From a checkpoint of a small model that answers yes/no questions on an image's attributes.
Model: 6.96M parameters, encoder arch poolformer, encoder norm layernorm, encoder patch size [4, 4], encoder depths [3, 6, 3], fusion encoder activation gelu.
Training: soap at rate 0.0021, batches of 128.
Data: trained on photos of plants, animals and fungi (iNaturalist), 155796 training examples, 12.2 epochs.
Rows from block 6 of the image encoder of a small model that answers yes/no questions on an image's attributes, named by matrix and row number. Rows with one number belong to one neuron. Each number is 128 + 24 x the weight over its row's rms, rounded and kept within 0 to 255. All counts start at 0.
After each neuron's rows are labels from the 100 images, of 14976, where the neuron reaches its highest value: "top examples" is what is common among them; "patch colour" is the nearest of a few named colours to the mean colour under the peak. Only what is clearly more common there than usual is listed. The data: photos of plants, animals and fungi (iNaturalist).
# fc1: MLP up (encoder.blocks.6.mlp.fc1.weight, 192x96), inputs 0-47
# fc2: MLP down (encoder.blocks.6.mlp.fc2.weight, 96x192, transposed), outputs 0-47

fc1.168 [115 135 117 118 115 121 137  89 116  88 130  87 131 161 137  99 141 175 137 126 151 119  72  63 143 163  95 129 135  80 129  99 140 150 164 109 130 120  53 149 134 165 130 136 137 150 120 128]
fc2.168 [144  93 128 105 121 211 124 120 133 129 104 115 107 115 130 127 118  99 119 111 111 109 108 153  66 150 131 103  94 144 101 129 107 127  57 106 133 111  90 137 125  82 113  99  93  88 112 138]
top examples: phylum Tracheophyta; kingdom Plantae; class Magnoliopsida
patch colour: green

fc1.68 [179 141  99 181 138 114 161 143 147 119 147 116 145 110  92 165 128  99 138  96 131 164 114 116  89 137 137 123 136 131 117  96 142  69 128 131 129 106 124 126  88 133 153 137 115 103 159 148]
fc2.68 [148 127 111 102 125 146 101 122 126 145 113 173 151 134 128 109 179 124 123 136 104 148 132 135 113 178 150 139 118 111  79 114 147 107 105 122 140 144  95 175 156  71 129  95 131  37 134 105]
top examples: class Aves; order Accipitriformes
patch colour: grey

fc1.72 [155 146 110 175 127 108 167 155 161 127 159 135 149 140 108 162 129 111 136 112 114 157  98 125 116 148 139 147 131 117 109  95 129  89 126 139 125 123 107  96 100 140 116 161 115  84 151 146]
fc2.72 [147 118 105 126 117 124 118 123 128 131 128 151 134 138 128 114 161 110 125 127 109 152 141 158 115 155 150 135 112 126  84  87 129 114 118 129 134 143  91 146 131  72 123  81 120  92 142 126]
top examples: class: Aves; order Accipitriformes; family: Accipitridae
patch colour: pink

fc1.103 [104 119 140 141 180 132 144 135 117 171  95 139  99 146 133 139 163 144 126 131 162  79 120 138  70  76 174 149  94 151  92 165 120 123 123 129 133 131 140  98 137 129 131 126 132 115 105 148]
fc2.103 [142 114 123 151  86 110 113 122 124 124 151 139 121 114 161 141  98 147 134 120  84 170 146 161 121 130  90 129 115 107 147 114 140 135 131 139  67 105  93 126 157 147 134 163 153 128 158 141]
top examples: order Lepidoptera
patch colour: grey

fc1.13 [116 130 129 126 149 180 137  92 138 137 115 181 132 124 124 151 123 153 137 195 125 174 171 122 129 157 135 161  84 117 114 140 132 126 124 123 161 122 129 142 100 125 177 132 135 181  86 129]
fc2.13 [141 114 134 140 130 129 133 148 115 173 139 119 118 119 146 114  96  89 107  77 107 128  87 135 174  90 147 104 144 116 157 135 100 131 134 120 158 129 131 109 135 135 117 137 106 122 136 140]
top examples: order Anseriformes; family: Anatidae; order: Charadriiformes
patch colour: pink

fc1.29 [173 136 122 186 137 127 170 142 157 125 137 137 130 121  83 174 131 124 136  86 126 159 108 123 105 148 146 136 129 124 108 100 132  72 122 133 138 128 122 133 102 136 142 142 113  93 164 143]
fc2.29 [141 130 125 108 123 150 110 128 114 136 120 165 162 163 128 130 194 137 140 157 119 136 134 131  91 176 133 154 127 123  82 117 143 114 108 129 161 140 103 183 148  83 125  71 128  56 151 107]
top examples: class Aves; order Accipitriformes
patch colour: grey

fc1.24 [ 99 113 146 119 172 163 122 159 123 142 123 120  95 135 151 122 160 136 126 123 165 130 111 117 117  55 141 116  96 144 128 150 103 163 137 155 134  71 125  94 127 166 145 143 134 140 124 145]
fc2.24 [141 127  95 128  85 101  89 130 156  97 130 132 139 149 112 140 107 121 158 147  90 112 112 137 130 116  90 121 168 109  90  98 138 134 107 100 134 155 126 129 149 158 121 138 151  97 139 129]
top examples: phylum Chordata; class Aves
patch colour: white; pink

fc1.58 [151 132 109 179 128 116 173 141 150 120 150 135 135 138 108 174 134 127 125 105 115 163 107 128 114 145 131 137 129 118 109  87 135  86 124 132 124 129 108 127  97 136 123 143 123 118 152 132]
fc2.58 [147 127 113 126  89 129 107 140 133 148 125 179 159 150 129 125 187 133 129 121 112 144 147 138  86 169 137 155 126 126  82 109 138 117 118 120 131 135  97 192 147  88 135  64 119  80 144 114]
top examples: class Aves; order Accipitriformes
patch colour: pink

fc1.189 [126  99 120 138  92 129 159 118 108 111 135 126 158 107 116 136  75 148 130  91 157 120 116  84 103 132  78 122 136 124 122 121 136 157 113 115 147 103 101 167 102 147 150 150 139 142 136 103]
fc2.189 [169 124 108 130  67 172 136 126 117 161 105 134 135 123 131 147 129 128 107 122 122 127  97 127  72 166 129 132 119 128 139 122 124 111 164 127  71 112 106 147  88 149 118 147 134  94 138 129]
top examples: phylum Arthropoda; class Insecta; order: Diptera
patch colour: yellow

fc1.120 [169 133 117 191 136 123 176 147 163 124 132 127 130 118  89 171 130 109 133  94 138 166 112 118 108 138 134 135 130 123 113  91 150  73 119 136 130 121 121 124 109 143 164 142 102  99 169 140]
fc2.120 [170 145  94 131 106 145  87 124 110 132 106 157 138 135 133 119 189 134 120 138 100 142 136 138  96 166 158 151 122 120 100 115 129 112 116 121 130 134  71 173 147  96 141  95 128  54 134 118]
top examples: class Aves; order Accipitriformes
patch colour: grey

fc1.113 [165 138 118 174 134 122 170 144 161 127 136 129 127 124  92 173 125 107 141  92 127 164 111 123 119 139 139 129 131 118  96 103 134  84 125 131 124 121 114 108  93 138 130 142 120 111 158 137]
fc2.113 [140 119 126 121 106 143 112 136 131 141 126 159 149 143 127 122 182 144 129 149 127 136 134 143  88 183 149 165  78 117  85 128 145 108 112 148 150 142  93 176 140  97 133  91 127  58 140 117]
top examples: class Aves; order Accipitriformes
patch colour: pink

fc1.156 [176 134 123 189 133 133 174 150 161 126 130 140 126 108  91 168 142 115 135  97 133 154 124 125 115 150 142 132 124 124 116 115 153  77 128 139 127 122 115 125  89 136 144 140 128 125 156 141]
fc2.156 [136 130 122 117 103 125  88 125 123 135 123 161 148 150 123 118 172 120 124 141 116 130 137 131  82 142 132 147 119 100 103 107 142  92 101 129 136 129  90 167 141  92 133  82 114  39 139 120]
top examples: class Aves; order Accipitriformes
patch colour: pink

fc1.159 [160 143 109 168 127 122 193 141 162 130 138 141 142 128  91 175 128 103 133 110 124 160  82 125 106 151 134 138 141 116 113  81 130  90 134 136 128 123 118  95 115 131 138 141 114 107 156 140]
fc2.159 [135 125 116 122 110 127 111 139 119 153 121 179 141 148 120 113 174 126 121 125 107 146 142 139  95 203 142 150 120 129  76 116 148  93 129 145 152 153  76 167 133  88 135  98 109  89 157 117]
top examples: class: Aves; order Accipitriformes; family: Accipitridae
patch colour: grey

fc1.88 [177  97 129 130 141 150 103 158 117 119 165  89 106 158 129 134 140 144 126  75 111  64 104  87 156 152 115 132 120  98 157  81 143 150 177 135 111 154 148 102  81 142 126 150 114 104 155  67]
fc2.88 [135 131 116  96 104 181 123 130 126 136 106 176 128 151 133 128 135 107 119 127  90 117 113 144   2 141 104 125  78 144 115 128 151 117 104 115 158  89  99 162 114 113 153 121 114  87 134 129]
top examples: phylum Chordata; class Aves
patch colour: grey

fc1.99 [155 122 136 109 122 162 129 104 130 101 109 134  90 139 131 136 128 167 102 193 152 132 159 155  81  91 123 150  55 120 127 166 137 113 148 128 157  98 126 130 118 121 138 132 116 139  66 143]
fc2.99 [ 89  98 112 183 151 128  93 138 123 133 159 173 127 101 141 127 129 127 125  98 121 142 140 159 110 105 125 109 135 148 128  99 109 145 128 124 123 148 154 102 154 108 107 180 145 119 156 135]
top examples: order Anseriformes; family: Anatidae
patch colour: pink

fc1.121 [119 134 153 155 148 176 125 122 109 104 125 169 123 134 118 160 114 107 172 176 117 147 165 140 150 159 130 143 104 116 126 129 141 103  84 123 174 114 136 167 119 104 138 120 116 142 126 107]
fc2.121 [130 153 151 135 151 131 115 165  77 148 128 125 140 122 103 102  71  97 117  94 112  89  96 130 163 141 121 138 151 100 143 129 125 108 112 156 117 151 129  91 137 127  98 118 138 136  94 134]
top examples: phylum Arthropoda; class Insecta; order: Lepidoptera
patch colour: pink

fc1.57 [168 147 110 167 136 119 172 145 156 127 146 131 128 122  93 168 125 104 143  97 122 162 105 126 120 148 147 126 133 123 112 104 131  85 127 130 127 113 122 108  99 130 133 140 118 110 162 137]
fc2.57 [146 120 108 116 125 138 128 125 120 136 131 169 140 148 116 119 194 130 119 147 106 141 126 131  97 178 137 161  89 109  83 112 146 100 117 129 151 159  85 165 130  85 124  73 139  66 143 111]
top examples: class Aves; order Accipitriformes
patch colour: pink

fc1.96 [124 105 135 116 162 123 108 120 121  89 158  65 114 172 120 129 147 141 143  87 159 101  82  90 135 175  79 130 133  97 130 120 139 148 157 102 114 105  90 149 128 160 132 122 126 147 125 125]
fc2.96 [174 131 116 104 116 244 151 131 144 148  97 177 136 149 129 138 147 122 128 132 102 118 122 132  85 173 117 124 100 127  98 139  90 126  90 128 137 113  92 157 133  99 115 104 104  91 139 124]
top examples: phylum Tracheophyta; kingdom Plantae
patch colour: green

fc1.164 [139  97 135 150 109 128 140 132 117 106 146 124 160  92 102 144 121 136 130 140 157 117  95  70  84 110 103 116 101 117 116 127 159 121 131 125 162  99 117 153  94 163 174 145 133 141 149 125]
fc2.164 [188 158 123 116  73 201 136 115 138 129  75 155 153 131 136 148 135 135 128 116 102  98 104 130  78 163 133 122 109 129 123 129 115 129 144  99  52 115 100 135 106 127 145 138 121 102 120 112]
top examples: phylum Arthropoda; class Insecta; order: Diptera
patch colour: yellow

fc1.157 [163 111 134 134 156 113 108 142 107 120 139  62  88 171 134 137 163 137 140  84 135  66  69 101 131 128 119  99  99 109 142 103 156 135 156 117 115 150 143  95 102 126 135 124 113  80 154  87]
fc2.157 [154 142 125 106 128 152 136 130 134 123 111 159 194 131 136 114 135  74 101 150 125 196 148 157  67 132  86 109 114 146 124 141 130 114 107 137 184  96  98 165 129 133 182 151 124 121 154 116]
top examples: phylum Chordata; class Aves
patch colour: grey

fc1.31 [170 147 111 169 129 115 183 149 157 122 151 135 143 137 106 171 131 109 132 107 125 157  98 126 107 149 145 138 130 123 112  93 130  84 124 131 126 117 120 104 106 135 122 159 110  99 159 152]
fc2.31 [139 128 114 122 127 134 125 124 124 143 149 174 152 164 129 124 190 129 126 127 126 169 139 130 111 186 150 136 105 117  85  91 147 109 121 138 155 163 110 169 126  80 124  97 119  92 152 119]
top examples: class: Aves; order Accipitriformes; family: Accipitridae
patch colour: pink

fc1.160 [142  85 130 156 122 134 148 123 122 126 132 122 137  92 110 147 103 129 135 110 175 105 100  93 110 124  81 122 112 121  96 118 146 134 118 133 148  89 114 153 110 165 179 140 141 148 144 109]
fc2.160 [186 141 119 130  69 208 142 124 124 127  98 131 136 129 137 141 164 133 119 125 102 123  94 120  68 190 138 132 129 130 135 143 124 128 157 103  86 119 120 154  98 124 124 135 122  97 129 147]
top examples: phylum Arthropoda; class Insecta; order: Diptera
patch colour: yellow; green

fc1.119 [125 122 119 129 143 125 147 105 149 160 140 136 164 156 148 140 118 131 145 202 126  74 112  93 138 129  98 130  93 100  63 152 127 136 129 144 130 143 129 117 139 112 115 121 138 145 100 161]
fc2.119 [133 110 137 155 115 164 116 155 116 130 152 133 110 120 155 113 125 117  91  83 104 169 151 182 122 124 115 165  72 119 191 127  96 150 137 129 123 117 149  84 118 124 137 170 120 113 127 132]
top examples: order Lepidoptera
patch colour: grey