config.toml
encoder_arch = "poolformer"
horizontal_flip = true
encoder_mlp_ratio = 2
encoder_parallel_block = true
fusion_encoder_activation = "gelu"
fusion_encoder_qk_norm = false
fusion_encoder_parallel_block = false
fusion_encoder_positions = "learned"
learning_rate = 0.0021
eps = 1e-08
decay_fraction = 0.2
Rows from block 5 of the image encoder of a small model that answers yes/no questions on an image's attributes, named by matrix and row number. Rows with one number belong to one neuron. Each number is 128 + 32 x the weight over its row's rms, rounded and kept within 0 to 255. All counts start at 0. Numbers have three digits each.
Before each neuron's rows are labels from the 100 images, of 14976, where the neuron reaches its highest value: "top examples" is what is common among them. Only what is clearly more common there than usual is listed. The data: photos of plants, animals and fungi (iNaturalist).
# fc1: MLP up (encoder.blocks.5.mlp.fc1.weight, 192x96), inputs 0-95
# fc2: MLP down (encoder.blocks.5.mlp.fc2.weight, 96x192, transposed), outputs 0-95

top examples: order: Charadriiformes; order Anseriformes; family: Anatidae
fc1.109:232163175189158143140118100121073193067089115173128096158114125114123136119128128125124186114123163065128106090144106111113119137166143103126140085090115217159096078152125126108144148116142146121079074134146066138164139138133126117124200098131147116128097140188107125126113098156113182127
fc2.109:083154096100096140162066133168138129134124209121050118135140103066117120104119108175102094127139107175121096192103131138104176130104070116113106130121166081147083173154111100149114139100181107144129138097136104132116115187119062137090069171109143184144105101069102125085136079120099111144

top examples: order Anseriformes; family: Anatidae
fc1.122:173202103165098133125168122144142114124101134155116114129084076151079152221230132125126149120108109133143089064179073098082119089192208126128129125088122144138124157132104118132170118117135151126076131066157114113156113109102100116130125067098124122180130102126133157113109125133092107105
fc2.122:158134086124099142170029163133133129048120173123139141105171114126114132120145145122071083130099133167148097127099140129114122131092065110097176123110131108130085114189117142112124079094091078106149134106199118140162111178069054143139131161101126057174179115104109112130151129110119099104

top examples: order: Charadriiformes; order Anseriformes; family: Anatidae
fc1.152:254160173166145146150140110130086189090051100156121123148111130105110113150135126119132159095120128034147070109144109140113129144152147103111146133104114204126118113125141099118141144131117140063088077112122075127116138119130108083106149106138160106141112166196100131138099092140081172163
fc2.152:101140109107113134141086142135131114130135182122021125125160080073152102096115126147107082183135113176097102151106134137099163123106066096137132133138164071174101162132107075168139149061201134148123176075171130130077117195114111137109106215136123161141130121103115105118151107118119121138

top examples: class Aves; order: Anseriformes; family: Anatidae
fc1.133:157128067084141108144127159137157084120185110112131190173060106077106100127193039133137108119127147130116100122118125127150164099157165093136150086147115122127117143117169102130154230128134180168164141123166124144105128208078132163095105145102064125159129113095129121155148161105101113132
fc2.133:129066152126154192144083145136086132092116113106086104089137177137163139073128126091117153115195102111139160176111128175119114168095136101086132184130125099160107162072150154198114135171129213094144093158100127162127136088131123095095178141163140126148108171217130149127081129153131115122

top examples: class Aves
fc1.113:128168108169131032152137114162162123112125151146128115136165077138032147215133120167131075122062131146158134110158123108067111120146143173157125110073152155139127136146103121134185077106124131171101104096148114127150110116086130107149151112107161086137110091188183136131122097163139069090
fc2.113:132147101134123158137078160113083138097141151117206147152140153095129125199137125128041139172093164133116096136112124136130114145117128098089147100132143143117139130195123111060127130123093036117124132155208134141162118189091042111124140156142128097153175101081107121140135154137069133079

top examples: order Anseriformes; family: Anatidae
fc1.62:147167083088133117144105155126183094131167099096091175164050132098106097132191067134121087106129119159114128128131117160144171078143133093130154097183127124096140162127153129149164202114128164150168135095155138134088169188093119187095076159084061125182151085077112113137132126133110120134
fc2.62:113071129134142179094136116157101128086126098111097100079138156130159143095125140076114166127170078105127138168119130148123089156117108119106111174148122095167121139103167138147109118151124207090119100141069127174140113079125131030089185112198148126147129179216114185149126162138121124165

top examples: class Aves; order Charadriiformes
fc1.45:191099145129255136152147126125102142128095178127116120134141154170127207126052131117130093127123150103150140068121106112132146121127158176110110128096099164116130092115137111112112137209131091114121109137139186107127147136111104077100149121144135127127128119202131119121113113134094061193
fc2.45:042129100107019144143114125108132111155122097129111147157147080065125114094128125134123195129133094161110115188122110144151135131128116050130206132177114101184128139124070107129121130135108138145147143131148119127121092159108130164125090149110117114115122123013113169187162095123126147119

top examples: class: Aves; order Anseriformes; family: Anatidae
fc1.117:222181146139144102191116155147218153119114126170142058159118130115096125082117140128139133128055150100186162161153133128121167127173149103240125120071183129136131136129167096137174133116128135110185145109124147114133154097097131108169138122150142153136121092135090162126130155129109134165
fc2.117:116103088096136125131130149113133130131163144146155128115158134138128118059159171164062187207155165108122127216149133195137095130128096143113084104145094113099130127149076101114114130126129058192159128137151156116133155139104117138048108188065134095138165124170168102120124143157128198135

top examples: order Passeriformes
fc1.171:186073160135180159100166089065086127140137188149197106140137156140120146127023127099134157135177145122160135053129084132149140125161153165071104134087100146138138134134131128101102167140109123111048116152123142076144136124134144125114082148140165147154111102202129085128126133108126080161
fc2.171:081155141129060146166105094120253126138111133126117142095161118094150082042151140146134133115148138162137098194096132147150118119147125075146215136173062128191084125116118132154171130156097127111166124074114121135102080151121129128134149096116123109065145123107154143155125120133141172134

top examples: class: Aves; order Anseriformes; family: Anatidae
fc1.20:169107217178151083193123097153117130127062122140143114185136119092108103101096054133199141118174151116131097109123129093132199186119156127106099141115149205092100106113149093130118059152072167134129134133095124142150125134156049154150123150175141118164122134128141099122134109133140155133
fc2.20:126196126110094154176059143116136152146236125119131124113145169080165117094175126181129154178169127176118123103109145198098152137133088079146129102126090126157115136175130141121097112085163076170127182129131126157123130181125132142074182132114123209161102149123150122176139121118133111149

top examples: class Aves
fc1.167:132184118140125057154161150190164121122114167139110105138148119142062131193137094153164082122086105145135147109154099081080113077142167136149150108069139129116124130128097089158163101118100136181066131081162135115149084123094112119115168126108117088154099049185161155092124139150077065111
fc2.167:130135064119124164109073176109111168097147129095178150153150143100111143197129157127063145128089161132118101124099134129093098120109096112081150100148117138116130103170097124094127085115105039071116141137205122134134107162070024128131130141126117121151184128054119133149144147093089122111

top examples: class Aves; order Charadriiformes
fc1.40:255116130103177161106140148120142137114111148128135075143101150162134120159167155134116121129114117074129126052121109160128126136123134182157092114085105152136138085127178162109118125114144052058132143117172127126113195074078147128111149119128154171119161077199104137097080121129125103139
fc2.40:067147106116062142131119141154143118124154148192109108146210090091160144081118124141113205211166111160147123200149145128186116090131134139136149139121137074129130141129079096122158149122127130197151107149174105097108104136143104132124041138090128115133128096060129153127150123121166182121