python train.py --model="model that answers yes/no questions on an image's attributes" --dataset="photos of plants, animals and fungi (iNaturalist)" --train_examples=155796 --image_size=64 --crop_scale_min=0.5 --horizontal_flip=true --rotation_deg=10 --color_jitter=0.1 --cutout=0.25 --questions_per_image=4 --encoder_arch="poolformer" --encoder_norm="layernorm" --encoder_norm_position="pre" --encoder_activation="silu" --encoder_mlp_ratio=2 --encoder_parallel_block=true --encoder_dropout=0.05 --encoder_inner_norm=false --encoder_patch_size=[4, 4] --encoder_conv_stem=false --encoder_depths=[3, 6, 3] --encoder_widths=[48, 96, 192] --fusion="cross_attention" --fusion_encoder_width=256 --fusion_encoder_layers=6 --fusion_encoder_norm="layernorm" --fusion_encoder_norm_position="pre" --fusion_encoder_activation="gelu" --fusion_encoder_mlp_ratio=4 --fusion_encoder_head_dim=32 --fusion_encoder_fused_qkv=true --fusion_encoder_bias="all" --fusion_encoder_qk_norm=false --fusion_encoder_layer_scale_init=0.01 --fusion_encoder_parallel_block=false --fusion_encoder_inner_norm=false --fusion_encoder_positions="learned" --fusion_encoder_cross_attention_every=1 --init="trunc_normal_002" --residual_init="scaled_by_depth" --optimizer="soap" --beta2=0.95 --lr=0.0021 --beta1=0.95 --shampoo_beta=0.95 --eps=1e-08 --precondition_frequency=32 --max_precond_dim=1536 --one_sided=true --adamw_lr_other_params=0.001 --l1_shrink=0.003 --steps=14900 --batch_size=128 --epochs=12.2 --lr_schedule="wsd" --decay_fraction=0.2 --final_lr_fraction=0.05 --warmup_steps=740 --weight_decay=0.03 --adamw_weight_decay_other_params=0
Rows from block 5 of the image encoder of a small model that answers yes/no questions on an image's attributes, named by matrix and row number. Rows with one number belong to one neuron. Each number is 500 + 50 x the weight over its row's rms, rounded and kept within 0 to 999. All counts start at 0. Numbers have three digits each.
After each neuron's rows are labels from the 100 images, of 14976, where the neuron reaches its highest value: "strongest on" is what is common among them. Only what is clearly more common there than usual is listed. The data: photos of plants, animals and fungi (iNaturalist).
# fc1: MLP up (encoder.blocks.5.mlp.fc1.weight, 192x96), inputs 0-95
# fc2: MLP down (encoder.blocks.5.mlp.fc2.weight, 96x192, transposed), outputs 0-95

fc1.148:700500545462585542489516511530498532472465513512498419560464518567524479516551518521489488524492492405500496367522464524492509495498501584553441488428466573550525379506575532471466499502518397391509517480543499499484577401449495484475550486502535536467519442599473528455417474498505443531
fc2.148:392524482473434502484473534526480474506508553556445476522588435402589545491491502536471641621508410544503499589561506443525466441503496532529525507455512396523495526499425395500515544494506463578553447536561468464461459523498499502509393505454531477541477466370513531508536497484576572492
strongest on: class Aves; order Charadriiformes

fc1.44:601470468449502550457490506500433439507493510495504496515475508347437446514514400483451425498438594535527483511516520532538438547518416443475440532433467519497537511666510564485473673468554574506446484547521525509485487561519492450540467499535418474505517473537517490492609522503498476549
fc2.44:476500537525540515493501498483548590502481429475486432464564563625484501384441510516531510487572533512409502587481495492468435603513522486538506467583408501514348494442504525580502454604459495430515467571484448500499556482496540501504538511460490435468553563465513418508536527599410527471
strongest on: class Aves; order Passeriformes

fc1.26:534562441420471462535449515505507440537563489488445591558414486479462449518627401528513449477459551540499491482503490549553543450526523486510522442549504489490502568515559494495590625475508557558562477445561546505421575579433465583475441533471360508586514442447479496485534520499467467533
fc2.26:483398510507522627450450448578450508437500491490465448469559576457540490377519528450489549493581431470504492570457506571454480557474465455494510566525460507563469543424519515544444469501490616422500440513371481579492472450446530453478566474566506463509494573604450519535497500535446476521
strongest on: class: Aves; order Anseriformes; family: Anatidae

fc1.69:402515494452509503439510459504450432462527503477512573552472464371518496538443421503556507491408468620464483459580495461567550412543488478472505522430498442440500551622440448508507510447530511615461463444480463512542490516499438546587448486497486549511493430482522471458557561522577529610
fc2.69:520488545581605513466470501499482531498523493488546490441561607473449499424505532545481560528602514517443493497485439506513384532498479481544381432540492587625406503402508494476519435502442535406484463533495499508505472456484518437535570514558448441487431544534516526463555469515398476401
strongest on: class Aves; order Passeriformes

fc1.33:483381496483665480395527450482565422550486510499527528500486568505498503480395496454589470502546511527510604572489487448511571491549548515454538491371480555491513542498552506483449433611476536554444491496529610517461525502506478466465522496487477545539471462525521449439565571500514500602
fc2.33:495502461484332536569430464428604513572444472436536510513554477421560429322522490506476553479477534581490441529491490504479483510505486357459524475590465446506532487452467514496563454501500510492503518496470513426502477516464508514532524466437495491450526549456511638552497463486552519465
strongest on: order Charadriiformes

fc1.22:694524572504587533528516508494457545459452515521484420543469519594491504508521538504526489496498509399534514335503469522486505520478502586534457469460462570568490403503525525466484496504503442419487499471566493532498517454448495473482595479506580541482514474648492510436400485504465492493
fc2.22:399562482475390515501463547533486478494518532533422491526605380357540528464488490532461574571483430584498497562513501515545514474477505427538590518504510417556498538482398427515469507464514464592503474503575448478481443538485475516500363556452497493501492489394443535543519466497506505487
strongest on: class Aves; order Charadriiformes